python train.py --train_examples=77898 --horizontal_flip=true --num_classes=15 --drop_path=0.1 --conv_stem=false --pooling="attention" --register_tokens=8 --am_softmax_scale=16 --init="torch_default" --steps=7000 --decay_fraction=0.4
Rows from block 3 of a small image embedding model, named by matrix and row number. Rows with one number belong to one neuron. Each number is 50 + 15 x the weight over its row's rms, rounded and kept within 0 to 99. All counts start at 0.
After each neuron's rows are labels from the 100 images, of 14976, where the neuron reaches its highest value: "responds to" is what is common among them. Only what is clearly more common there than usual is listed. The data: photos of plants, animals and fungi (iNaturalist). In brackets: how many of the 100.
# fc1: MLP up (model.blocks.3.mlp.fc1.weight, 1920x320), inputs 128-191
# fc2: MLP down (model.blocks.3.mlp.fc2.weight, 320x1920, transposed), outputs 128-191

fc1.181:47 46 41 32 75 46 51 51 21 29 41 59 53 54 54 48 38 43 43 55 48 49 50 62 28 26 79 49 39 81 45 38 72 41 73 60 71 74 71 42 57 39 69 63 28 26 44 64 29 46 58 71 48 62 53 61 33 60 45 41 35 20 17 53
fc2.181:56 66 47 62 46 46 42 27 42 56 39 78 58 37 49 41 55 27 50 64 34 49 49 64 36 62 52 41 61 45 50 42 42 65 51 45 58 47 28 75 25 57 48 58 33 62 79 46 64 51 44 35 51 57 48 68 58 62 63 48 47 89 55 63
responds to: class Insecta (73); phylum Arthropoda (73); order Lepidoptera (47)

fc1.741:44 73 61 24 43 55 43 42 26 57 25 40 61 59 65 44 60 25 85 61 41 75 62 23 49 57 47 60 45 72 75 92 55 53 48 26 61 55 62 84 61 35 44 44 26 55 37 30 35 50 51 25 55 42 73 49 81 47 38 36 42 50 48 36
fc2.741:68 52 54 49 55 69 55 35 55 78 81 49 44 13 48 29 77 41 54 53 66 53 41 36 65 29 64 50 60 80 37 31 51 62 72 46 40 47 84 44 43 62 54 41 62 52 51 45 70 52 58 59 28 40 73 57 64 61 56 81 55 47 90 27
responds to: phylum Arthropoda (84); class Insecta (80); order Lepidoptera (32)

fc1.250:60 59 43 95 71 48 32 35 31 73 71 57 75 71 54 62 72 28 52 78 69 44 48 56 66 64 54 44 39 43 37 54 49 34 44 63 25 32 62 52 38 29 64 42 69 22 26 50 69 59 55 34 55 50 49 51 31 33 80 39 61 37 74 33
fc2.250:66 44 48 37 70 47 38 36 46 58 59 34 70 48 55 37 44 45 61 39 50 51 46 31 37 58 56 39 49 62 56 27 64 48 54 43 36 82 38 47 77 31 71 55 32 49 67 54 48 42 73 66 51 32 20 48 71 45 33 69 78 67 73 53
responds to: order Passeriformes (64)

fc1.20:47 42 89 56 50 59 51 47 26 51 54 48 66 40 47 60 58 35 60 41 20 51 57 66 57 38 70 53 44 49 41 40 50 55 60 50 38 41 53 59 64 54 39 59 44 24 44 53 35 46 50 48 35 57 46 33 65 75 39 34 63 27 35 40
fc2.20:45 54 37 59 65 39 23 51 30 54 36 56 53 34 39 44 48 70 61 50 63 29 53 29 57 68 64 32 38 30 62 32 77 62 63 49 61 50 61 55 26 52 71 65 42 56 80 49 40 49 57 48 87 45 21 71 37 56 71 31 13 58 59 64
responds to: phylum Chordata (96); class Aves (94)

fc1.694:30 35 49 91 58 42 51 47 56 40 57 71 51 32 72 30 56 71 62 40 53 74 39 57 56 36 73 75 49 44 42 62 60 47 41 49 18 60 28 57 32 23 41 59 39 44 42 19 59 53 39 74 43 61 45 69 39 60 34 37 51 62 23 71
fc2.694:48 42 38 22 24 45 75 09 58 28 39 49 46 34 75 79 62 55 58 26 65 47 40 48 43 50 36 61 61 42 84 32 52 52 49 70 47 73 63 45 46 47 15 59 61 55 48 53 57 73 52 51 56 44 52 57 57 53 54 50 68 47 40 57
responds to: order: Lepidoptera (31); kingdom Plantae (27); phylum Tracheophyta (27); class Magnoliopsida (26)

fc1.596:42 57 72 45 15 74 38 43 46 40 50 57 48 53 68 59 63 50 38 36 51 39 61 60 42 58 42 41 55 58 09 70 17 62 43 52 46 70 42 74 62 68 62 67 52 55 59 55 61 50 44 38 63 86 80 71 39 48 42 70 30 65 32 63
fc2.596:52 76 49 80 59 68 35 16 61 35 47 57 60 33 24 54 75 14 41 49 29 43 40 77 63 35 47 45 84 61 47 47 77 25 50 52 45 49 62 71 42 39 70 46 80 36 48 48 53 41 51 73 26 56 58 65 57 41 64 45 28 42 55 72
responds to: order Passeriformes (65)

fc1.42:41 58 49 57 39 51 62 55 58 66 49 40 61 51 30 34 59 62 49 53 47 72 60 54 26 72 37 33 53 65 50 66 57 29 55 60 76 44 52 70 46 88 45 35 61 34 41 30 49 63 44 34 69 52 74 81 60 54 37 30 35 57 77 31
fc2.42:47 42 49 23 51 54 22 46 61 65 52 49 60 50 80 58 49 17 65 49 34 34 59 30 39 69 74 80 34 53 55 57 59 32 40 30 38 38 37 60 65 43 72 45 39 60 69 63 45 52 49 46 52 48 45 55 50 65 48 24 63 46 37 76
responds to: order Passeriformes (52)

fc1.138:44 56 65 54 56 44 37 65 60 62 42 43 35 59 70 43 37 30 41 38 60 48 39 80 66 40 53 43 27 24 49 87 24 68 55 20 40 58 44 48 59 66 60 54 65 47 51 37 38 58 69 26 62 45 65 57 19 55 52 27 77 25 54 51
fc2.138:57 54 45 59 70 59 56 62 46 38 49 55 49 50 43 63 54 29 52 55 78 69 55 60 27 72 59 45 38 50 33 79 31 33 36 48 70 52 73 55 53 32 74 24 51 73 63 26 63 29 23 75 33 38 39 55 37 75 53 55 42 71 70 25
responds to: phylum Tracheophyta (29); kingdom Plantae (29)

fc1.564:65 44 56 46 37 31 69 52 61 41 52 55 73 64 52 38 57 57 32 60 81 58 42 62 56 57 66 55 48 48 30 64 55 48 35 32 60 32 51 63 82 56 51 54 64 31 62 69 79 30 49 55 42 42 55 55 48 37 35 47 57 44 48 74
fc2.564:43 37 40 51 88 43 52 63 70 68 35 44 42 31 39 52 59 58 50 40 51 43 40 36 47 54 40 28 56 56 65 52 54 32 43 32 75 38 69 53 60 30 61 38 18 30 10 31 28 73 38 36 52 43 47 17 30 50 68 55 68 22 37 72
responds to: phylum Chordata (96); class Aves (94); order Passeriformes (53)

fc1.271:55 12 44 56 35 61 75 47 47 34 70 58 54 52 42 46 51 60 58 65 47 40 64 31 21 59 34 30 44 49 70 72 42 64 55 30 64 50 67 44 49 42 57 70 58 28 56 36 52 31 21 55 49 35 55 44 59 55 58 60 28 44 68 57
fc2.271:37 42 88 56 35 68 58 49 63 78 81 58 51 24 41 91 45 44 55 52 36 65 62 00 46 41 56 60 36 66 35 55 47 35 32 53 57 56 45 58 45 58 32 68 39 80 59 40 43 35 44 37 17 74 53 68 40 39 64 45 27 78 48 53
responds to: phylum Tracheophyta (42); kingdom Plantae (42)

fc1.575:23 13 67 41 68 53 52 57 55 50 47 58 37 48 33 52 66 50 44 43 54 63 67 43 60 39 57 67 15 65 58 46 38 50 57 52 42 48 45 71 69 52 43 32 54 64 41 55 53 68 32 37 37 66 48 70 50 20 16 63 75 44 21 54
fc2.575:52 62 45 90 43 54 39 58 34 37 52 65 61 52 50 37 47 69 43 41 42 48 59 58 44 36 64 45 74 39 24 51 74 45 48 83 55 49 38 49 30 45 67 55 55 47 59 48 40 58 60 37 40 36 69 52 40 45 59 34 38 67 32 62
responds to: order Lepidoptera (31)

fc1.66:54 36 46 44 46 68 64 77 43 55 56 61 33 53 62 31 58 66 48 69 75 37 70 41 53 61 47 47 51 44 74 40 50 44 41 42 25 50 43 66 46 52 37 71 96 75 40 52 47 73 75 56 66 59 64 52 82 27 16 66 58 71 15 33
fc2.66:53 44 55 61 49 64 28 25 71 47 37 51 72 62 40 53 20 59 52 49 58 60 59 58 26 54 38 56 19 60 64 53 45 66 35 63 60 37 57 39 29 43 52 66 39 66 44 45 37 36 48 29 33 66 50 59 55 52 73 37 40 43 57 43
responds to: class Aves (89); order Passeriformes (51)

fc1.715:58 59 42 62 48 18 60 42 29 30 30 99 30 70 32 73 49 70 36 44 77 53 49 40 40 45 58 59 57 61 57 54 39 53 60 76 38 57 41 49 57 55 40 54 25 28 29 46 31 27 32 43 56 56 43 35 55 74 61 49 45 43 39 67
fc2.715:47 30 41 37 60 33 67 42 67 46 34 54 46 44 63 44 44 85 65 73 54 52 64 57 41 68 36 44 71 42 27 56 60 72 42 75 36 68 29 69 64 30 64 27 55 56 31 31 51 62 54 54 80 52 76 61 25 27 40 48 47 77 82 49
responds to: class Insecta (63); phylum Arthropoda (63); class Magnoliopsida (25)

fc1.402:40 64 84 81 57 50 59 33 31 47 88 48 40 78 28 43 57 46 42 25 46 52 58 54 58 41 69 54 38 32 55 52 82 39 55 74 71 34 52 60 23 65 42 35 56 39 58 28 36 49 41 23 45 32 62 47 40 58 39 40 26 60 63 50
fc2.402:40 63 49 38 70 78 43 53 56 36 60 41 34 69 54 51 33 46 70 72 38 51 42 56 39 33 50 71 63 90 51 37 10 47 47 57 31 56 58 60 53 33 53 66 34 51 27 43 42 37 65 99 70 34 61 45 45 45 73 82 33 57 60 46
responds to: class Insecta (68); phylum Arthropoda (68); order Lepidoptera (41)

fc1.4:59 39 28 68 54 69 62 38 71 54 32 41 31 32 32 47 51 76 41 56 26 37 38 45 66 66 41 63 57 46 39 41 56 47 77 35 51 50 28 57 39 57 49 39 19 44 36 30 43 29 40 81 66 84 30 49 54 26 56 52 62 84 39 56
fc2.4:41 43 48 68 29 62 58 52 14 58 51 39 59 46 32 47 46 67 33 51 33 53 63 02 63 36 53 53 50 49 34 47 39 54 52 51 74 52 31 54 76 48 43 73 61 32 47 35 63 53 61 37 42 25 59 50 30 45 68 62 11 33 51 47
responds to: kingdom Plantae (36); phylum Tracheophyta (36); class Magnoliopsida (25)

fc1.352:38 60 49 51 45 41 50 57 52 54 43 45 59 54 89 26 43 64 57 29 71 33 68 70 51 55 38 43 74 27 53 76 74 24 28 75 43 10 41 65 61 26 65 68 43 73 63 49 75 34 56 42 40 59 56 45 63 59 34 45 52 43 24 32
fc2.352:42 48 50 56 21 47 53 45 52 60 58 53 06 48 39 57 48 61 49 50 57 41 44 51 38 75 23 55 49 56 46 53 68 20 70 52 51 62 42 47 34 83 36 67 44 44 63 62 47 59 80 52 48 47 65 50 72 78 60 75 59 23 80 76
responds to: phylum Chordata (95); class Aves (93)

fc1.692:61 21 67 62 48 73 47 26 45 41 48 68 45 45 56 70 76 32 67 40 51 32 20 79 48 77 70 75 57 30 33 53 49 57 51 34 66 62 45 66 61 52 48 71 49 44 51 69 74 29 67 31 59 55 52 58 49 47 70 59 38 32 60 34
fc2.692:36 78 66 44 75 40 47 38 40 26 72 41 81 61 69 44 32 46 54 68 27 36 67 61 25 41 48 31 49 54 29 41 49 26 63 33 37 59 27 26 51 43 55 21 63 42 75 37 37 34 43 56 50 53 49 62 66 46 31 59 56 25 37 51
responds to: class Insecta (69); phylum Arthropoda (69); order Lepidoptera (38)

fc1.636:47 20 70 47 52 61 67 50 59 54 43 62 26 48 64 56 81 64 34 40 25 44 79 46 65 54 33 55 63 35 50 25 61 49 30 46 65 47 38 36 60 53 87 29 69 72 43 40 50 23 56 66 41 52 92 33 64 61 35 60 57 39 45 62
fc2.636:40 55 44 68 53 39 37 29 67 38 63 36 52 40 38 49 21 94 45 45 50 61 37 31 71 81 57 49 70 56 57 46 39 83 60 59 29 35 55 55 57 43 46 60 39 39 63 45 46 59 72 61 46 61 53 55 44 35 49 48 49 60 46 55
responds to: phylum Chordata (93); class Aves (91)

fc1.154:65 54 73 47 53 70 50 26 50 55 32 53 69 31 55 32 43 43 44 64 54 55 42 20 59 82 74 44 52 70 55 57 62 79 58 37 58 68 41 47 64 59 54 56 29 35 69 44 64 42 07 64 44 44 64 51 40 53 56 53 17 51 33 23
fc2.154:15 27 40 39 36 55 43 57 48 36 44 71 53 52 39 49 57 65 41 75 34 53 50 51 65 22 40 51 54 48 45 60 50 40 55 61 29 76 61 46 46 48 26 68 71 63 53 29 33 46 68 40 47 47 33 38 74 50 62 54 64 42 47 57
responds to: class: Insecta (66); order Lepidoptera (47); family: Nymphalidae (32)

fc1.88:38 71 41 82 45 41 68 22 40 46 60 51 75 51 52 10 66 41 50 76 65 32 52 45 20 52 57 38 65 49 42 42 50 70 58 46 31 57 67 27 64 52 42 58 53 64 55 51 64 90 62 47 47 44 29 50 50 27 72 47 56 66 83 52
fc2.88:57 36 39 35 57 28 62 54 52 52 41 44 57 35 57 37 42 52 59 27 49 63 57 39 52 59 60 45 50 62 47 28 87 54 47 37 41 23 43 54 28 59 36 57 60 50 40 54 36 45 68 69 56 44 37 39 38 65 69 79 80 60 15 41
responds to: class Aves (98); order Passeriformes (75)

fc1.663:51 31 68 71 28 40 38 51 54 29 24 50 33 68 47 62 37 41 32 57 47 38 68 46 55 38 38 51 24 72 44 58 31 42 42 71 40 49 40 46 66 80 37 58 35 69 43 39 53 45 50 44 42 65 48 44 22 61 57 81 50 54 47 48
fc2.663:42 49 34 49 84 76 54 48 68 45 11 40 32 42 76 56 63 60 61 47 29 45 47 09 46 09 54 40 56 24 55 53 44 29 57 49 28 48 53 56 21 46 56 46 58 48 73 45 44 55 45 49 58 63 47 48 69 44 55 49 55 60 40 38
responds to: class: Insecta (61); order Lepidoptera (43); family: Nymphalidae (29)

fc1.645:53 56 60 31 34 55 55 49 34 34 51 56 30 63 29 49 67 43 45 50 65 51 34 37 51 70 49 39 55 55 68 68 65 07 53 46 57 06 58 59 58 63 86 37 60 49 42 68 53 39 34 53 52 42 70 55 46 69 51 61 74 31 71 34
fc2.645:43 29 46 50 49 33 55 39 79 64 42 44 49 53 62 53 63 54 53 42 42 63 55 59 62 40 46 66 38 40 45 35 58 70 37 24 40 85 49 40 39 59 67 46 31 62 59 78 50 50 52 47 42 36 12 62 59 18 84 71 31 72 41 37
responds to: phylum Chordata (92); class Aves (87)

fc1.319:28 44 44 51 38 48 54 53 41 45 47 76 48 39 35 16 61 43 46 40 11 45 33 42 57 41 31 59 58 51 63 72 45 83 63 20 55 54 28 51 33 61 26 22 77 50 39 51 34 63 50 68 63 16 76 67 48 34 43 49 64 78 46 55
fc2.319:38 70 71 62 04 50 27 62 60 46 63 57 55 44 61 35 43 82 61 46 68 65 20 62 36 30 76 53 29 50 45 46 68 29 68 76 53 51 41 58 52 41 50 53 42 48 60 37 52 47 67 49 42 65 50 31 44 70 56 63 53 42 52 56
responds to: order Passeriformes (55)

fc1.436:49 61 48 64 52 30 24 22 64 37 54 65 39 52 44 27 41 55 60 49 93 69 50 70 63 88 57 66 53 47 56 62 53 26 30 64 66 48 61 29 69 43 67 41 42 74 45 24 32 64 57 80 39 39 79 64 46 54 49 68 38 53 44 46
fc2.436:49 73 34 66 04 39 48 89 56 26 44 79 85 32 24 55 43 50 67 41 48 47 46 70 37 47 62 68 48 78 48 35 46 46 57 50 65 63 36 44 62 66 62 57 39 49 67 59 62 69 58 47 75 74 45 40 24 45 85 34 28 53 54 51
responds to: phylum Arthropoda (87); class Insecta (85); text has "bee" (27); order: Hymenoptera (25)

fc1.132:11 41 93 74 68 39 71 72 53 63 67 61 55 67 50 42 55 66 29 51 13 27 24 26 41 27 61 16 47 42 31 39 38 18 50 45 55 28 64 36 45 38 47 52 55 39 71 44 40 38 42 51 93 52 45 30 86 31 34 87 59 49 61 72
fc2.132:54 53 48 48 39 27 55 51 19 29 63 66 56 55 25 34 51 64 75 35 50 49 76 66 35 57 58 41 26 42 51 65 53 65 42 56 30 73 63 41 37 39 34 23 29 70 54 38 27 21 43 57 56 38 55 79 69 60 60 31 15 36 71 36
responds to: phylum Tracheophyta (43); kingdom Plantae (43)

fc1.297:44 33 60 53 39 52 52 42 39 46 28 64 49 41 59 85 65 39 48 34 59 19 34 70 48 85 48 54 65 43 31 68 48 56 38 45 81 42 37 20 50 50 48 50 38 55 37 65 65 33 42 17 62 65 57 80 45 67 59 67 54 28 40 42
fc2.297:38 48 73 30 55 55 44 49 60 36 45 18 40 48 58 47 70 34 32 51 18 57 61 53 49 38 31 17 49 45 39 41 39 38 58 71 20 50 49 60 63 73 66 71 41 51 56 29 39 61 45 83 42 35 63 36 55 59 53 35 47 31 28 51
responds to: phylum Arthropoda (79); class Insecta (78); family: Nymphalidae (32)

fc1.766:34 42 40 38 40 48 54 76 51 40 42 29 86 78 34 45 64 50 38 23 70 63 57 18 28 14 58 76 57 35 38 98 49 47 59 47 45 59 55 53 65 64 38 23 63 70 49 39 48 54 23 49 61 49 32 57 13 46 60 23 48 63 57 58
fc2.766:58 22 35 63 62 53 65 24 19 45 68 67 29 53 65 42 63 49 35 65 55 55 60 62 51 72 47 66 49 46 61 09 60 57 63 39 59 50 57 31 47 27 58 52 35 53 44 51 45 43 54 48 41 78 49 57 66 86 42 33 60 41 75 33
responds to: order Lepidoptera (41)

fc1.308:40 71 64 42 43 54 76 65 51 40 39 48 74 28 42 56 52 77 49 59 59 32 58 51 65 36 65 56 78 47 29 45 84 67 37 57 49 43 51 53 67 42 38 48 40 27 64 79 57 42 49 44 44 51 56 10 70 38 39 56 43 71 23 51
fc2.308:19 70 30 57 62 53 06 50 56 52 70 61 39 47 61 54 44 47 18 15 66 72 61 30 65 55 40 41 23 43 73 43 56 44 62 47 44 32 55 46 65 60 58 56 52 83 37 79 36 59 76 77 47 55 49 41 65 38 59 57 50 37 52 62
responds to: phylum Chordata (98); class Aves (97); order Passeriformes (55)

fc1.667:65 49 74 49 32 64 54 29 41 46 48 71 59 44 24 71 59 54 44 56 55 78 59 41 35 50 40 37 47 64 53 44 62 47 36 74 54 44 50 30 93 48 40 57 58 41 60 47 17 12 41 71 32 37 26 44 41 57 39 42 24 32 76 44
fc2.667:60 42 42 46 63 38 52 53 78 45 44 45 49 51 40 38 56 41 59 67 45 32 53 44 45 43 48 61 47 70 43 58 31 57 12 30 65 62 53 71 38 63 64 52 73 64 50 29 61 52 35 49 57 60 52 55 54 49 63 19 34 49 65 64
responds to: phylum Arthropoda (70); class Insecta (67); order Lepidoptera (36)

fc1.749:54 66 31 69 41 61 52 49 65 66 57 63 74 28 51 62 50 37 64 33 46 58 28 58 60 55 40 54 42 59 65 30 35 44 17 36 45 35 61 27 49 58 65 60 63 60 68 63 71 35 83 54 29 02 27 55 50 17 47 52 51 42 59 69
fc2.749:37 79 53 49 57 32 95 49 57 40 43 78 59 32 39 35 46 53 08 69 49 32 43 17 33 50 55 38 47 46 68 14 43 70 48 15 54 47 42 59 26 38 42 51 60 48 60 49 47 52 67 36 60 63 27 38 26 60 48 42 92 41 38 66
responds to: order Passeriformes (65)

fc1.390:36 50 57 72 39 46 58 34 47 74 49 49 56 57 52 43 68 42 39 59 44 52 58 32 38 67 38 37 38 41 54 43 57 62 65 60 47 75 45 60 44 60 26 71 72 50 58 52 75 53 66 29 45 44 59 63 35 36 34 26 31 49 63 50
fc2.390:40 52 29 82 62 46 62 64 55 56 51 21 50 62 31 51 22 55 66 46 19 27 38 49 42 63 23 48 45 41 22 43 57 60 69 43 54 34 42 59 53 61 41 41 37 63 44 44 58 29 65 33 47 27 41 45 71 47 65 67 64 81 43 39
responds to: order Passeriformes (56)

fc1.247:44 40 38 51 16 60 32 61 48 39 32 62 51 23 33 63 39 34 47 34 65 25 71 49 72 30 66 53 23 45 19 38 32 61 40 43 46 57 44 62 62 42 54 60 17 07 52 70 74 75 56 38 51 34 24 57 45 58 27 43 45 52 33 39
fc2.247:64 48 41 50 81 39 51 68 55 16 34 39 74 58 64 34 62 46 75 48 29 46 52 55 32 56 53 43 49 16 57 60 74 30 39 25 48 30 53 56 45 58 38 76 86 55 50 26 72 30 75 32 36 54 80 56 38 40 56 64 38 74 52 46
responds to: order Charadriiformes (25)

fc1.131:51 52 74 65 59 31 36 56 60 77 38 59 43 39 56 41 55 62 57 48 71 61 54 63 57 46 27 51 46 83 40 64 29 30 32 32 19 41 56 64 42 52 92 69 23 56 55 35 57 77 22 93 52 66 37 58 35 53 56 57 69 41 59 51
fc2.131:12 46 46 40 45 60 64 38 45 47 58 35 45 51 33 62 50 62 20 66 39 77 48 32 33 45 49 39 65 55 52 31 61 71 96 74 44 67 72 64 34 46 44 68 39 42 62 68 60 07 35 69 69 53 49 19 25 45 64 74 52 69 22 41
responds to: class: Insecta (75); order Lepidoptera (58); family: Nymphalidae (44)

fc1.449:44 48 76 55 61 44 56 31 43 46 50 86 54 62 41 39 42 54 54 58 56 74 63 10 63 69 46 39 50 50 44 69 61 56 64 62 51 48 82 47 32 52 48 35 53 64 75 60 42 53 52 29 66 20 49 59 57 50 49 52 30 34 24 82
fc2.449:65 42 45 54 65 32 55 68 63 71 38 58 57 33 70 42 52 57 54 47 34 49 58 39 51 61 65 53 37 58 41 00 48 60 70 74 53 65 63 56 72 32 56 63 36 36 33 57 52 49 61 86 64 54 65 59 64 69 41 62 63 58 58 28
responds to: class: Insecta (74); order Lepidoptera (57); family: Nymphalidae (37)

fc1.211:39 77 42 56 32 52 62 50 29 53 40 45 80 35 40 62 71 53 49 61 52 55 41 53 39 73 56 47 41 35 65 46 54 50 55 61 73 69 48 44 58 56 55 44 29 53 48 73 52 36 66 32 27 63 60 52 43 50 43 56 27 60 42 87
fc2.211:51 24 67 50 39 67 51 46 55 57 62 66 45 29 69 54 51 61 44 34 39 52 50 46 63 46 35 48 70 63 15 12 62 57 55 47 61 53 62 19 54 80 40 52 72 59 52 31 26 50 49 77 49 48 70 48 51 57 68 61 80 34 62 44
responds to: class Insecta (79); phylum Arthropoda (79); order Lepidoptera (51)

fc1.755:54 42 38 70 60 62 48 51 92 78 48 33 42 49 92 41 43 45 39 54 47 43 80 54 49 29 71 56 14 60 35 33 24 48 30 65 68 26 61 40 67 53 48 43 34 37 56 54 63 73 52 81 38 26 45 22 51 53 59 43 30 54 70 42
fc2.755:60 52 64 66 70 58 52 45 43 20 56 73 36 77 46 68 64 45 47 52 26 28 64 48 53 34 46 83 56 69 45 44 16 48 75 34 65 47 53 57 33 45 84 47 59 76 39 46 52 34 58 30 21 58 23 37 36 78 35 59 61 50 73 26
responds to: phylum Arthropoda (89); class Insecta (88); order Lepidoptera (50)

fc1.366:62 29 54 46 55 28 53 51 51 29 60 21 43 61 33 57 63 57 68 25 58 50 48 35 38 45 15 67 23 44 52 42 36 56 46 65 37 72 63 60 58 86 56 54 32 92 66 72 58 69 37 45 79 35 39 30 67 43 46 40 84 42 24 55
fc2.366:55 77 47 60 46 94 39 54 68 37 57 64 67 54 31 42 36 51 58 60 69 17 43 45 31 55 21 36 88 38 65 25 65 38 40 61 28 35 50 35 43 34 38 32 48 45 52 41 65 31 82 70 39 53 23 64 55 64 50 62 38 40 55 42
responds to: phylum Arthropoda (60)

fc1.538:34 41 50 37 22 42 41 46 59 28 43 41 68 81 31 51 34 47 47 53 44 59 31 48 62 60 41 33 51 38 66 62 45 20 63 72 42 38 43 46 70 47 66 53 55 47 42 49 66 70 62 82 21 47 78 52 46 72 45 65 55 52 55 61
fc2.538:47 59 30 23 36 67 43 56 50 55 77 34 52 47 43 43 55 58 55 48 15 33 32 57 55 48 65 68 61 35 51 62 53 37 33 29 77 80 60 64 37 71 43 31 52 63 42 36 65 55 70 58 59 70 55 35 12 36 81 79 51 57 22 48
responds to: phylum Arthropoda (91); class Insecta (89); family: Apidae (27)

fc1.501:57 44 36 74 47 60 38 22 68 56 29 66 67 44 50 51 49 57 67 47 49 52 57 65 49 29 45 53 20 52 40 78 42 65 28 27 59 26 33 37 31 68 50 56 41 54 39 63 40 35 43 67 44 42 40 47 35 54 56 69 44 27 32 70
fc2.501:54 57 43 47 21 35 90 48 48 69 47 20 63 42 45 43 39 62 48 50 67 64 55 51 65 60 37 56 62 54 65 26 84 36 72 23 61 18 40 47 45 44 46 34 83 65 31 31 48 69 79 80 39 75 29 63 59 51 25 27 49 29 36 28
responds to: kingdom Plantae (50); phylum Tracheophyta (50); class Magnoliopsida (27)

fc1.64:79 37 38 36 44 34 50 70 43 47 56 58 29 47 52 65 40 59 52 58 53 54 48 38 47 51 38 43 49 60 64 51 73 39 34 41 47 67 79 62 32 60 57 36 30 75 44 68 66 26 33 42 40 59 61 65 34 72 25 47 27 54 23 55
fc2.64:53 63 60 56 41 62 54 59 65 52 37 51 62 47 29 51 46 45 41 23 64 50 52 88 44 62 58 38 29 30 75 54 59 53 70 81 60 55 48 37 37 32 61 39 41 38 62 54 45 75 58 38 63 58 72 44 46 24 42 72 47 38 61 40
responds to: phylum Tracheophyta (28); kingdom Plantae (28)

fc1.406:53 63 65 70 29 47 43 83 51 35 48 27 73 59 20 62 37 48 32 56 35 46 38 36 53 50 57 47 32 53 24 68 74 30 64 57 59 55 66 27 70 39 51 58 68 57 74 50 49 23 19 25 54 60 41 49 63 67 41 40 70 37 41 34
fc2.406:42 75 33 35 70 58 49 54 44 42 66 41 39 49 78 68 51 28 46 70 50 29 44 57 27 31 32 39 47 33 45 36 28 75 58 56 64 74 61 66 47 34 56 81 46 52 56 25 61 74 57 70 47 56 61 55 47 36 63 60 61 34 44 36
responds to: class Insecta (69); phylum Arthropoda (69); family: Nymphalidae (29)

fc1.73:48 39 48 43 19 42 47 37 64 29 37 78 53 62 32 79 36 75 65 52 36 55 60 57 38 58 33 44 53 54 47 12 58 44 32 24 51 37 63 47 57 23 58 46 79 57 63 39 46 36 41 49 66 44 79 40 17 74 52 41 25 34 80 53
fc2.73:43 40 44 47 32 40 34 54 32 74 49 58 42 50 41 68 67 52 69 28 70 24 75 42 51 11 44 52 43 35 45 59 68 39 42 82 78 64 54 58 52 74 59 43 25 53 47 44 41 50 85 38 35 59 57 67 56 46 51 58 41 45 45 70
responds to: phylum Tracheophyta (29); kingdom Plantae (29)

fc1.135:44 49 65 57 51 54 66 59 52 75 66 30 65 79 41 67 50 55 24 44 36 52 45 56 42 51 42 46 57 17 68 65 61 61 55 57 28 48 69 54 64 44 41 43 51 60 52 44 65 29 46 34 57 38 37 68 35 56 52 28 56 60 57 69
fc2.135:77 58 50 83 15 57 48 26 58 46 43 42 45 33 52 48 43 45 45 33 62 60 64 35 57 36 53 60 44 39 60 37 24 44 31 52 51 79 47 57 32 30 46 43 60 58 52 32 32 42 30 41 80 69 41 17 17 28 59 84 63 44 39 74
responds to: order Lepidoptera (31)

fc1.605:54 49 38 75 74 50 49 32 46 64 61 31 51 31 48 55 50 41 51 55 33 51 60 52 55 42 57 52 43 35 65 51 41 48 42 41 51 30 50 58 46 17 49 36 58 59 59 57 56 33 37 44 60 51 72 22 64 37 30 64 58 30 71 38
fc2.605:43 57 73 41 43 61 30 38 40 38 43 75 56 60 42 48 39 66 17 61 46 46 74 33 48 50 46 16 54 34 63 71 67 52 47 52 57 57 42 17 71 29 19 43 53 46 42 60 35 52 45 48 34 64 27 37 44 36 85 60 44 53 75 73
responds to: phylum Tracheophyta (29); kingdom Plantae (29)

fc1.137:57 54 20 52 60 44 27 45 47 52 57 56 37 62 33 38 50 52 53 77 64 63 50 51 74 49 46 34 66 54 58 68 71 47 45 56 48 37 71 60 39 35 49 51 65 88 42 37 46 15 46 61 34 50 30 44 36 60 69 23 57 32 61 45
fc2.137:61 77 34 66 57 34 70 50 26 46 47 46 58 64 63 42 70 62 51 66 62 63 68 68 51 59 58 47 56 57 45 46 46 75 51 43 41 66 29 56 70 77 24 35 51 43 48 34 58 40 34 63 40 54 72 52 31 51 46 53 59 51 31 22
responds to: order Asparagales (28); family: Asparagaceae (28); text has "yucca" (28)